{
  "moe": "expert_choice",
  "lr": 0.0032,
  "beta1": 0.95,
  "steps": 8100,
  "warmup_steps": 810
}
Rows from block 7 of a small image diffusion model, named by matrix and row number. Rows with one number within an expert belong to one neuron, the router's apart. Each number is 128 + 32 x the weight over its row's rms, rounded and kept within 0 to 255. All counts start at 0.
Before each expert's rows are labels from the 100 images, of 14976 (inputs lightly noised), where the router gives the expert most weight on average: "patch colour" is the nearest of a few named colours to the mean colour under the peak. Only what is clearly more common there than usual is listed. The data: photos of plants, animals and fungi (iNaturalist).
# router: router (model.blocks.7.mlp.router.weight, 8x128, trained with AdamW), inputs 0-63
# up: expert up (model.blocks.7.mlp.up, 8x64x128), inputs 0-63
# down: expert down (model.blocks.7.mlp.down, 8x128x64, transposed), outputs 0-63

# expert 1
patch colour: black
router.1 [159 119 145  63 129 131 168 151  89 119 108 164 171 130  55 100 149 137 118 146 191 142  82 120 146 176 168 157 132 147 101 112 112 140  72 139 110 112  80 186 145 156 135 127 120 118 103  87  86 145  83 137 112 139 139 140  76 164 164  99 161 106  90 122]
up.0 [142 143 114 107 157 139 133  89 107 177 151 116 132  69 117 122  62 111  62 170 129 148 141 177 152 109  84 195 163 204 144 160  70 133 189  97 129 155 150 121 181 112 105 133 111 164 134  66 138 186 140 157 128 163 116 140  79 133 116 179  97 125  96 109]
down.0 [125 102 129 165  60 158 139 102 135 110 114 113 131 165  98  52 155 146 134 110  81 153 113 113 114  97 159 114 129 117 154 102 153 164  70 155 180 153 155  72 124 124 148 128  84 131 149 147  79  66 132 139 124 156 141 113 151  27 101 136 102 119 147 116]
up.1 [ 76 140 116  90 117 146 179 140 107 130  79  91  86 111 127 102 175 189  94 125 156  91 103 171  89 126 183 107 149 131 123 118 120  90 118 115 153 126 184 169 150 111 131 166 129  96 110 102 168 192 127  97 112  90  90 151 127 142 134 110 169 125 164 141]
down.1 [176 108 138 181  97  98  66 154  97  93 171 180 132 117  76 127  94  92 139  84 117 149 159 118 150 137 103 162  89 117  87 104 116 150 143 168  97 127 127 117 111 145 125 189 122 107 152  99 109  82 174 153 110 104 112  95 112  70 117 156 132 146 132 116]
up.2 [212 159 110 110 130 113 140 208 196 143 104 105 155  91  77 108  83 122 146 134  56 111 108 135  97 106 199 169 199 128 138 107 131 116 157 130 131 108 125 114 119 103 109  91  63 137  84 166  76 162 112  77 116 128 135 131  96 149 162 111 166 162 108 146]
down.2 [ 94 101 128  87 110 165  56 158  84 155 157  89 141 131 163 120 139 133 129 123 180 155 113 130 165 174  78  76 100 138 163 138 146 152 122 135  94 120 148 102 156 184 167 183 118 108 158 139 178 176 131 180 140 145  87 169 128 137 144 123  68 113  93 110]
up.3 [163  82 138 106 106 213 105 139  77 137 149 175 138 120 185  63 113 104 118 161  89  90 113 114  75  98 108 106 109 166 154 163 132 133 113 162 147 104 104 165 138 103  92 116 137 148 197 116 125  82 172 173 119 190 147 163 125 133 136 142  94 143  75  83]
down.3 [122 190  55 132 132 108 160 122 135 107 149 169 131 128 137 147 133 104 120 120 115 123 147 113 133 129 100 166 148 125 170 141  62 147 119 122 154 114  87  87 152 158 155 108 101 152 122 160 103 150 128  96 156 120  92  83 154 106 128 122  99  72 123  79]
up.4 [163 136 104 147  96  85 142 176  94  97 174 140 109 109 107 162  61  77 138 147 162 135 110 105 151  82 104  99 169  92 165 157 141 147 111 178 102  85 101 148 116  70  79 176 125 139  71 131 103 126 124 163  76 146 143 164 124 133 110 111  96  94 144 144]
down.4 [111 150 165  78 161 136 134 121 135 130 113 134 118 116 128 111 208 155 119 161  95 160 131 123  62 117 112 130 145 138  87  92 152 133 164 113 142 167 144 123 166 209 123 109 128 132 166 188  89 158 150 123 172  89 136  84 157 124 160 199 153 174  86  81]
up.5 [130 119 114  68  97 124 127 173 143 185 145 134 135 118 180 172 139 122 108 102 131 171  96 148  69 102  98  92 115 110 176  99 173  82 136 114 129 115 138 214 107 122 153 128  94  35 121 167 146 116  95 153 105 124 190 181 154 128 115 123 181 168 186 159]
down.5 [113 127 111  93 207 119 142  77 129 136 164  83  65 158 132  90 139 100 104  98 205 102 151 145 114  97 143  90 142 121  68 131 153  85 189  96 148 120 166 135 103  71  72 155 146  95 149  98 152 137 114 126 132 109 112  54 136 212  76  94 140 147 188 163]

# expert 5
patch colour: grey
router.5 [ 91 170 125 181 122 102 130  73 125 134 123 120  70 153 172 171 139  94 131 127  72  80 181 131 155 124 122  76 102 100 168 125 154 102 152 116 183  92 159  83  64 114  97 113 130 125 134 169 145  75 164 104 130 140 115 115 157  84 102 130 115 157 181 156]
up.0 [ 96 110 114 119 106 131 114 133  97  88 180 190 143  89 168 150 144 169 120  91 131  96 131 123 144  81  99  93  78 105 110 131 123  92 101 105 116 167  87 139 139 152 130  93 101 138  57 113 179 126 130 140  78 106 161 183 201 102 122 132 162  78 159 131]
down.0 [172 140 168  99 109 131 139 136 141 180  39  84 126 122 125  97 125  76 131 142 127 163 105 135 128 213 154 175 149 109 109 157 152 174 139  94 160  81 155 119  99 106 113 119 122  70 167 118  90  73 134 118 163  80  92 111 142  97 125  90  49 192 109 102]
up.1 [169 154 149 149  82  95 137 135 129 153 136 111 155  90 156 110 107 104 163  96 115 102 118 189  94 101 185 115 105 138  61 103 155  93 110 109 111  88  94 119 156 200  82 198 130 140 121  96 161 146 112  93  92 159 112  39 141 121 105 123  72 140 143 101]
down.1 [143 136  98 150 133 109 187 141 154 106 127 159  84 149  85 136 137 155 151 130 146 182 147  92 139 140  87 116 114 108 159 116 103 125 152 122 168 123 118 139 135  21 134  54  64 126 143 128  95 147 151 167 135  96 127 162 105 113 116  84 181 133 111 105]
up.2 [170 149 111 135 176 128 122 130 123 155 103 171 112 192 129 134 133 132 127 138 129 145 135 154 163 189 120 156 179 134 139 109 117 107 142  62 138 121 118  93 137 144  97 125 165 149 223 149 162 197 140 131 141 154 122 113 101 144 108 104 163 123 180  75]
down.2 [ 80 123 115  96  66 137 112 136  92 145 106  98 128  86 159 123 140 168 124 152  61 167  67 107 128 115 135 138 123 137 129 131 134 163  91 164  67 141  91 172 131 134 184  96 148 145 110 157  86 132 152 201 155  72  74 165 154 143 156 137 151 132  96 187]
up.3 [153 135 154 176 160 147 172 167 122 147 120 134  75 167 207 120  92  97 155  75 128 157 136 160 124 132 177 100 140 104 144 106 157 135  91 178  95  70 110 138 136 109 145 122 104 101 141 121  90  83  93 118 137 137 130 128 192  91  93  78  68 140 145 141]
down.3 [175 154  97 122 156 103 119 107 159 163  93  92 181  73  92 123 149 172 145 151 129  87 110 151 125 166  82 171 149 160 123 133  84 113 179 125 100  88 118 149 164 167 126 104 155 108 139 166 125  82 114 110 119  77  80 130 112 138 128  87 110 146 183 131]
up.4 [105 174 130  77  97 116  63 169 119 129 154 115 111  82 101 130  80  58  89  92 146  64 119 108  91  88  98 134 133 197 118 159 100 123 142 109 128 142 105 141 140 113 102 147 110  99  83 118 125 128 192 129 118 137 114 135 166 100 106 116 146 117 126 145]
down.4 [142  66 111 137 137 136 151  97 124 131  94 158  93 158 172 154 135 130 147 157 144 163 129 142 174  96 156 205  95  71 152  62 148 129  64 141 135 155 195 149 163 102  66  99 165  91 177 121 126  81 114 159 180  40 118 145  58  91 178 137  95 154 106 186]
up.5 [123 119 123 176 130 141 125 191 153 168  98 187 135 159 141 189 179 141 159 138 163 178 148 115 168 184 202 127  63 180 147 121 180 125 128 173 143 128 136 143 108 164 154 142 198 130 172 176 161  87 157 166 139 155 165 131 184 114 135  99 170 110 180 120]
down.5 [122  94 199 129 197 182 116 191 130 134 109 215 109 170 155 147 173  80  88  54 168  76 162 173 102 115 128 104  62  84 140 126 157 115 120 128 164 128 132 130  92 110 111 147 118 104  90 111 151 124  93 143 129 142  83 100 172 122  71  97 100 146 144 134]

# expert 3
patch colour: white; cyan
router.3 [158 100 130  82 189 136 161 183  85 130 137 175 210 180 136  92 111 141 114 103 196 156  94 129 114 132 163 149 137 159  93 125 145 109 107 152  97 138  89 137 198 138 133 158 132 112  96  95 122 163 103 162  80 146 175  90 118 166 119 133 161 101  98 131]
up.0 [165  96  91  88 114  62 118 170 102 166  97 178  79 190 175 125 166  92 111 144  78 115 138 125 128 130 116 127 135  92  80 111 192 122  88 147 175 126 113 136 162 135 115 140 157 135 121 167 174  99 187 147 181 179 111 152 141 135 124 140 111 120  94 122]
down.0 [113 124 137 163 112 172 176 105 163 142 133 120 142 123 133 116 135 147 123 112 169  82 136  89 110 107 127  94  89 163  60 164 127 154  96  94  86 120  92 121 165 172 114  73 110  75 150  95 175 139 169  81 124 104  99  68 113 134 127 100 137 173 164 163]
up.1 [122 146  84 138 114 143 109 120 110 101 124 113  96 145  93 154 137 147 124  96  94  69 158 140 137 114 160 133 198 103  80 145 162 148  78 114 148 144 123 118  96 148 186  94 120 142 180 144 165  54 127  94 166 124  55 126 132  73 155  69 117 176  80 167]
down.1 [126  60 184  98 136  99  88 113 159 112 132 187  66 108 136 142 108  87 121 167 152 126 101  90 172 119 114 132 164 114 105 161 125 137 126 122 112 119 160 122 100 136  99  85 171  59 172 116 122  91 195 108 123 119 121 114 123 109 123  57 163 204 169 172]
up.2 [118 101 199 121  97 112 132 108 103 145 105  77 154  92  95 186  67 188 165 177 103  93 160 181 106 131 139 181 128 220 146 117  90 145 135 159 128 105 149  92 173 171  75 163  89 123 136 174 144 112 157 112 109 180  57 102 191 139 125  90  94 131 104 157]
down.2 [122  90 109 107 104 185 129 167 129  82 166 155 137 136 164 133 203  45  77 113  79 120 131 120 160  93 134 116 121 117 159 154 120  60 134 143 107 111 165 125 155 127 172  96 163 132 137 105 100 138 145 129 183 129 219 110  70 113 136 123 135  74 165 104]
up.3 [ 80 127 167  95  84 118 116 107 130 131 127 181 106 146 143  92 113 174  96 110  91  60 111 162 160 180 104 113  98 145 118  78 101 165 121 119 152 128  92 187 129 166 153 197 134 133 129  78 122 154  99 151 175 101  91 148  96 178 139 131 139 165  99 175]
down.3 [180 134  64 123  98 163 138 167 185 118 143  97 173 121  99 214 138  88 127 146 110 178 117  90 110 148 127 104 173 118 111 201 156 145 120 134  87 122 152  94 144  59 106 106  90  91 128 143 151 111 162 160 128 120 141 160  97 125 105 106 121  99 163 132]
up.4 [132 129 154 149 135  60 124 117 170 179 115 189  87 181 137 108 113 105  91 152 102 162  62 152 120 146 150 114 100 120 130 189  63 164 135 121 142 152 122 168 120 133 106  88 114 131 164 109 101 181  90  46  86 159 140 110 151 128 150 103 149  67 157 143]
down.4 [102  95  82 135 165 128 132 121 111  87 129 102 129  95 114  97 116 122 158 120 160 124 173 130 158 153 109 142 157 114  83  45 148  91 122 136 166 108 122 133 104 115  77 155 175  82  88 181  76 115 126 227 157  92 149 152 128 143 119 110 113 177 109 110]
up.5 [158 120 104 112  84 122 144 153 168 162 116  80 140  96 109 117 171 135 130 107  91 158 126 156 114 148 151 118  97 137 122  94 114 136 133 107 116 106 138 149 124 167 145 150 179 126 116 207 124 136 161  91 166  91 119 131  94 166 196  93  79 138 161 110]
down.5 [154 126  96 173 163 139 128 131 169 156 135 112 138 169 146 136 139  98 119 156 130 109 155 132  90 135 118 141  94 124  85 188 114 135 160  88 140  98  42  69 139 115 144 138 184  98  77 135 145 150 151 153 160 138  63 146 135 183 167 106 165 159 123 116]

# expert 7
patch colour: brown
router.7 [137 196 115 152 127 122 118 107 100 142  95 131 150 109 120 122 154 159  96 139 128 136  99 115 112 110 159 140 146 115 168 175 128  77 144  92 103 104 152 100 123  77 173  84 108 122  97 162 142 108 173 119 130 153 118 204  66 195 130 161 163 151 139 178]
up.0 [138 150 119 124 114 109 108 162 181  90  46 168 108 160  93 132 147 110  48 107 158 105 151 121 129 125 112  86 119  99  81 120 114  94 159  96  85 110 155 149  94 122 161 116 154 102  78 143  90 147  98 120 137  72 151 146 157 130 125 165 117 126  68 122]
down.0 [125  71 153  93 103 164 147 123 131 134 222  77 148 128 162 133 136 164 174 142 109  96 135 160 155 124 154 142 133 154 199 192 105 110 117 132 124 127 139 116 140  60 105 121 126 118 166 134 136  97 162 144 138 175 134 100 116 180 101  51 102 122 126 108]
up.1 [173 111  48  90 179 148 123 124  67 119 117 161 144 169 156  83 108 125  93 171 108 154  99 141 132 159  58  93 153 105 119 133 137  85 125 137 138 131 156 148 128  67 155  59 111  78 125 105 104 115 164 157 153 151 139 183 131 152 102 131  95 167  41 161]
down.1 [140 167  77 176 123 131  99  99  71 196 164 143 127 167 130 119  86 115 160 102 119  78 190 110  85 111 101 102 105 130  86  56 151 132  81 138 138 148  93  79  71  93 154 161 163 183 108 126 168 108 102 114 134 142 136 110 163  84 130  83 125 134 165 126]
up.2 [112 115 174 108 112 144  79 137 148  90  91 162  95 122 135 137 186  97 127 141 101 123  75 129 161 109 122 173 150  64 139 143  78 129 147 140 171 107 156  84  58 105 136 151 130 159 156 123  88 133 142 138  68  63 134 153 116  93 155  49 135 103 125 150]
down.2 [148 136 142 139 103 120 105 121 116 102  34 112  99 162 136 148 155 201 125 146 133 110 120 186 147 131  88 140 186 137  60 132 157 102 141  70 175 117 114  83 116 106 176 130 109 127  98 118 143 120 109 108 126 153 188  68 104 118  95 147 120 137 166 133]
up.3 [116 154 122  84 108 139  86 168 160 135 136 113 130 116 125 139  94  61 122 120 141  41 144 102  80  67 133 133 109 159  82 137 122 159 145 131 145 133 119 118 134 140 120 101  99  65 141  93 155 161 160 107 153  64 145 176 160  91  87  84 110 116 166 136]
down.3 [114  77 124 116 147 129 146 114 105  78  78 161  38  93 116 151 159 170 179 157 119 127 173 151 189 195 142 119 112  81 139  90 134  89 112 137 133 166 104 167 113  92 142 125 159 120 124 156 131 104 101 178 196 118 104 125  72 147 114 153  73 171 124  94]
up.4 [153 186 178  97  95 160 105 134 127 184 125 159 105 145 157  94 206 126 130 123 137 164 218 161  92 244 127 117 119 118 136 107 160 175  78 114 144 202 113 122 131 104  99 122  90  86  97 127 102 121 102 156 143 159  69 180 138 108 143 126 110 172  96 111]
down.4 [130 169 113 126 120 142  90 212  99 144 108  91 129  93 153 167 166 142 133 152  93 144 116 118 101 158 136 120 121 128 125 156 146 156 151 130 141 143 145  95  77 121 116 111 169  94 160 103 112  59 125 121 149 112 170 128  77 155 112  38 139 140 140  64]
up.5 [112  80 123 150  73 170 151 139 194 116 147  87 145 125 116 109 124 155  93 172 120  96 112 188 181  85 117 137  78 130 181 144 173  89 125 159 112  66 137 156 167 160 102 132 121 105 123 157 133 143 165 145 170 118 180 103 150 105 118 138 115 103  94 103]
down.5 [153 168 164  74 145  49 144  98 136 167 106 142  77 158 137 102 127 114 131 124 140 177 140  92 139 157 110 135 127 128  57 116 140 102 103 131 139 177 113 157  96 118 143 109 156 166  87 128 118 140  77 163  58 116  69 157  99 146 138 102 181 132 155 179]

# expert 2
patch colour: black
router.2 [129 126 142  80 119 115  85 171 100 138 135 156 192 119 115  99 109 155 116 162 165 138  81 105 123 146 109 171 158  92 151 164 106 145  79 131 122 155  61 135 145 148 107  72 118 109 100 167  81 106 116 128 128 145  98 172  30 168 194 126 134 132  82 123]
up.0 [156 164 106 129 157 139 146 118 122 107  54 137 181 162 156 143 150 153 133 203 110  98 151 120 168 138 121 128 115 142 107  99 125 140 157 124 100 137 105 127  66 135 110 150 172  80 161 120 103 111  59 165 161 119 156 123 148 128 166 143 120 137 139 109]
down.0 [164 186 156 134 109 131 114 202 138  96 132 166 129 161 185 127 184 123 124 124 102 128 119 124 115  89 197 144  78 161 151  88  73 163 118 144  99 110 117 118  84 187 142 194  92 124 135 110 146  67 129 137  55 172 137  78 121  94 127 101 126 108 114  98]
up.1 [179 125 101 145 178  97 107 110  96  86 145 103  94 110 183 152 111  76 147 120 103 137 208 116  75 172  93 158 186  94 137 148 130 167 132  85 156 186 156  72  76 127  52 107 122  82 149 137  47 102 176 128  88 132 147  95 148 118 105  96  74 148 127 123]
down.1 [ 80 149 146  73 119 122 133  78 156 142  70  75 138 125  63  88  83 129 115 127  91 129  90 107 124 114 156 165 144 120 140 113 121 121 172 170 111 140 101 118 129 144 131 150 116 159 114 151 147 157 159 124 111  86  81 101 129 160 167 147 106 161 106 158]
up.2 [130 144 133 157  87 102 119 139 127 141 125  88 169  85  89 114  89  94 118  79 171 118 167 190 133 124  67 125 121 135 131 128 125 111 151 127 146 124  44  74 128 141 141 149 194 120 134 182 148 155 148 144 118 155 130  81  89 124 113 117  85 172  95 121]
down.2 [ 92 151 124 146  67 114 169 128  49 151  82  77 123  84 110 106 136 158  97 153 157 134  93 126 142 168 108 141 102  80 104 151 106 127 174 139 129 202 133 163  98 168 115 138 109 152 176 108 169 128 133 173 132 118 115 159 108 179 167 151 123 121 194 131]
up.3 [ 88  95 190 193 129 192 145 153 200 102 114 120 151 126  86 133 152 165 123  85 121 141  67  92 150 139 178 149 109 138 117 159  71 148 141 121 119 129 166 118 104 168 136 151 152 105 135 111  99 136 143 102 120 105 133 107 166 129 150 141 225 125 184 162]
down.3 [165 168  89 125 103 156 109 101 137 127  92  94 120 122  93  71 125 152 155 123 152 129 129 142 109 156 137 175  81 172  94  56 171  98 145 111 174  89 132 102 139  74 112 188 109 121 102  66  98 173 132 118 136 127 159 109 146 159 103 123 105 114 117 157]
up.4 [134  77 118 111  72 106 108 117 146 102 108 110 167 163 116 102 103 121 132 159 127 144 113 101 111 123  92 150 111 130 148 190 108 134 118 120 174 109 141  85 152 144 118  36  91  89 161  92 160 121 122 133 161 167 113  84 134 119  96 132  71 188 129 143]
down.4 [134 156 115 174 144 190 184 156 105  80 130 133 107 116  69 159  85  84 118 143 136 108  75 162  97 137 141  77 104 137  76 143 105 164 106 172 123 150 161 133 154  84 130 141 116 139  96 160 118 138  91 124 112  76 102 144 173 151 149 144 123 120 141 113]
up.5 [ 94 132 121 164 134  77  99 123  97 170  69 128  70  89 125 144  97 102 143 127 160  60 103  90 109 121  98 144 159 124 111 124 158 151 154 113 152 136 172  89 136 101 156 136 135 192 134  41 123 118 129  70 113  96  94 130 136  64 170  97 161 146 191 110]
down.5 [120 121 120 175 141 142 143  90 152  82 114  94 170  73  85 150 107 143 168  97 139 131 108 162 129 152 156  85 125 124 127 113 171  51 138 117 177 106 144  97 106 128 111 112 160 120 102 137 120 165  78 106 157 120 176 105 142 155  54 168 149 158 169 138]

# expert 6
patch colour: grey
router.6 [140 128  95 142 106 112 138  98 119 218 127  98 111 109  43 100 125  87 151 196 132 111 152 136 118 146 157  89 112 127 146 112 209 147  98 141 103 126  42 172 195 148 125 195 144 122 133 129 112 116  90 156 140 162 105 132 136 134 146 164 175  77  91  97]
up.0 [ 77 136 115 127 122 139 141 168 157 102 137 121  91 161  69  79 141 150 117 106 135 140 104 151 131 126 112 148 108 129  99 121 136 125 132  85 215 119 174 166 174  87 148 103 142 170 188 125 176 151 114  60 121 120  44 141 122 154 143 104 201  91 106 183]
down.0 [175 117 103 180 122 142  69 163 153  86 135 141  98 119  79 132 168 131 132 124 130 130 102  83 132 161 140 148 103 151 131 120 101 110 171 145 131 108 167 158 110 134 132 121 138 143 222  86 166 167 106  45 140 143  95  79 124  48 128 147 150 197 165 120]
up.1 [137  99 127 119 116 161 110 142 148 120 125 131 135 207  84 147  69  91 214 157  98 134 165 128 101 118 114 129 122  97 161 163 110 123 163 230 162 130 163  96 142 112 123  78 143 111 127 194 112 135 199 131 125 134 141 133 118 102 134 175 147 157  99 134]
down.1 [ 69 130 138 152 139  86 116 193 158 101 131 179 163 110 136  76 195 184 111 107 119 137  93 102 113 165 100 168 143 197 160  73 156 164 101  99  91 133  94 200 133 165 109 153 116 139 118 112 125 140 140 157 158 170 199 155 145 106 151 161 109 153 106 100]
up.2 [146  81 128 110 147 131 145 113  93 147 127 104 155 155  88 101 101 120 159 134 120 156 122 139 143 156 164 134  85 148  99 127  69 207  90 136 164 147  98 124  78 104 110 145 157  76  83 131  77 183 112  78 159 224 165  85 126 163  85  83 146  82 103 133]
down.2 [101 174  97 161 150 114 161 134 137 144  50  92  80 161 130 154 137  69 147 122 102 149  96 155  90 151 142  72 102 116 104 144 112 204 123 129 119  71  65 112 110 144 207 111 115 134  83 127 109 158 109 115 151 175 140 101 102 140  70 139 155 107 156 156]
up.3 [142 137 123 172 136 129 123 132 164 136 127 122 108  88 148  96 160 149 143 168 125 172 170 175 116 211 164 140 125 162 152 130 160 126 175  93 140 171 146  76 118 165 124 209  88 101 148  69 170 160 144 101 166 177 131 127 178 118  84 170 130 114 130 136]
down.3 [144 123 128 165 118 134 101 141 122 159 113 193 129 149 158 151 114  62 118 132 158 136 105  95 106 112 159 101  86 114  83 148 155 137 113 114 131  57 136 108  96 185 107 110 144  63 151 119 134 151 132 146  95 156 162 158 146  63 132 141 180 177  98 160]
up.4 [145 134 169 108  82 164 103 117 137 170  86  97 135  75 135  80 123 157 139 152 104 143 148  85  98 197 118 148 119 170 158 180 165 144 113 136 146 146 180  72 110 106 141 167  79  61 171  86 136 106 134 109 139 116 102 131 143  64  97 115  61 142  59  75]
down.4 [ 97 174 117  99 114 158 139 123  84  92  84  86 192  68 111 158 144 164  92 131 146  92  52 143  96 102 100 129 152 120 135 104 117 120 163 105  81 110 132 150 126 119 136 141 153 119 157 105 191  59 126 114 168 104 207  73 105 172 154 113 142 140 151  83]
up.5 [ 62  72 141 139 163 178 136 143 159 173 156  79 174 121 116 134 125 114 124 108 116 113 120 124 123 119 144  95 134 127 127 140 140  36  48 149 160  91 140  89 162 120 153  84 147 167  65 138 138 116 133 167 123 143 174 118 137 177  99 149 123 156 136  67]
down.5 [167 158 170 114 170 102 151 100 115 197 166 154 122  63 173 158 160 140 115 166  95 104 132 166 195  94  96  78 120 115  96 184 152 134 180 121 103 137 152 127  71  69 129 125 115 103 179 156 116  77 175 125 177 155 142 145 112 102 133 151 194 153 148 122]

# expert 0
patch colour: white
router.0 [152  84 167  61 135 128 173 140 150 118 137 171 155 155 117 122 122 136 116 117 136 132 106 130  94 128 168 135 153 135 133  99 117 115 121 171 111 113 126 177 141 131 119 127 157 127 108  98 119 189  85 175  86  91 156  89 112 216 146 123 117 118  49  93]
up.0 [156 145 177 119  75 105  72 157 155 130 132 163 120 153 167 134 128 122 136 176 155 141 194  72 123 160 102  93 129 132  90 138 137 113  88 145 146 134 123  95 151 195  90  78 119 151 116 145 131  86 196 150 121 152 119 159 134 116 128 111 128 162 140  97]
down.0 [173 140 144 116 112 120 122 168 101 125 155 117 155 108 152 124 139 120 131 174  98 166 154 126 145 129 123 117  86 147  87 120 154 145  58  86 143 136 133 139 119 215 126  55 128  78 121 131 145 104 166 128  47 130 184 183 131  75  88 142 174 100 136 101]
up.1 [149 146  73  68 119 177  80 170  65 145  84 153 148  96 136 100 101  51 168 105 150 138 109 108 158 176 113 108 168  94  83 130  88 129 146  97 165 182  79 137 139 104  91 110 126 150 150 119 130  88  81 151 124 182 152 122 117 131 132 134  76 121  83 126]
down.1 [129  94 146 125 117  61 113  96  87 156 125 161 151 119  88  84 107  93 162 155 153 150 122 150 119 119  99  98 138 179 164 131 163 150  92 117 111 126 125 121 103 124 161  86 118 178 143 151 128  65  99 128 106 178 105  91 161 118 134 141 143 127 103 110]
up.2 [145 130 159 127 137 105 150 182 159 145 118  80 193 144  64 126 169 144 116 161  84  89 182 129 125 124 160  66 149 128 153 119  96  57  58  66 132 101 125 150 119 150 121 129 162  98 148 149  72 144 136 144 164 103 158 107 125  90 136 138  88 151  96 118]
down.2 [142  89 141 126 151 148 125 100 133 181 113 111 103 133 134 178 155 111 128  88 143 151 174 102 183 118 111 154 102 122 103 178  86 129 144 129 127 128 105 117 152  78 165  89 181 122  93  97 157 131  99 199 140 174 132 136 121 158  72 179 169  77 163  90]
up.3 [ 72 125 116  92 105  87 176  65 123  92 168 137 168  97 132 158  99 177  79 154 130 121 152 135 116  17 159  95 133 135 137 128 175 106 125 151 128 108 146 160 156 143 113  99 128 137 161  79 199 113 111 117 139 126 158  98 129 114 120 179 158  94 131 138]
down.3 [138 125 122  91 109 111 155 119 151 121 142  98  56  96 101  75 122 120 129 101 105 164  72  48 163 154 132 183 141 145 152 150 118 103 135 125 149 165 110  88 140 118 133 147 121 115 100 146  66  90 112 156 116 157  95 151 128 201 139  32  94 105 147 122]
up.4 [ 95 136 137  84 129 132 167 105  76 129  76 123 148  96  82  84 131 170  95 140 121 130 132 100 146 133  75 100 106 122 112  93 108 165 136 135 129 110 166 122  55  47 136  93 165 136 107 159  95 134  69 134 177  53 139  87 162  70 135  98 130 111 176 179]
down.4 [108 101 122  96 141 147  72  89 108 161 134 140 143 116 136 167 110  20  88 106 137 102 125 163 104 150 173 132 159  70 102 137 184 130  69 113 129 125 150  98 102 146 121 138 137 110 142 127 118 138 111 100 155 122 100 165 118 131  83  90 153 118 130 126]
up.5 [203  91 143 152 125 116 114 154 121 150 123 108 188 169 153  84 140  75 149 152 130 147 169 103  90 118 110 127 123 121 155 113 155  99 150 150  86 132 111 119  85 104  99  16 159 118 103 162 111 170 122 163  97 127 220  90 156 130  97 158 104  89  81 127]
down.5 [ 87 167 101 153 110 126 132  99 119 128 129 178 116  93 128 144 159 165  64 134 117  96 108 222 164 118  70 146 139 136 137 117 113 128 118 114 138 104 159  71 136 151 122 103  78 121 138 134  89 138 144  60 139 128 105 161  81  85 182 118 168 197 113  99]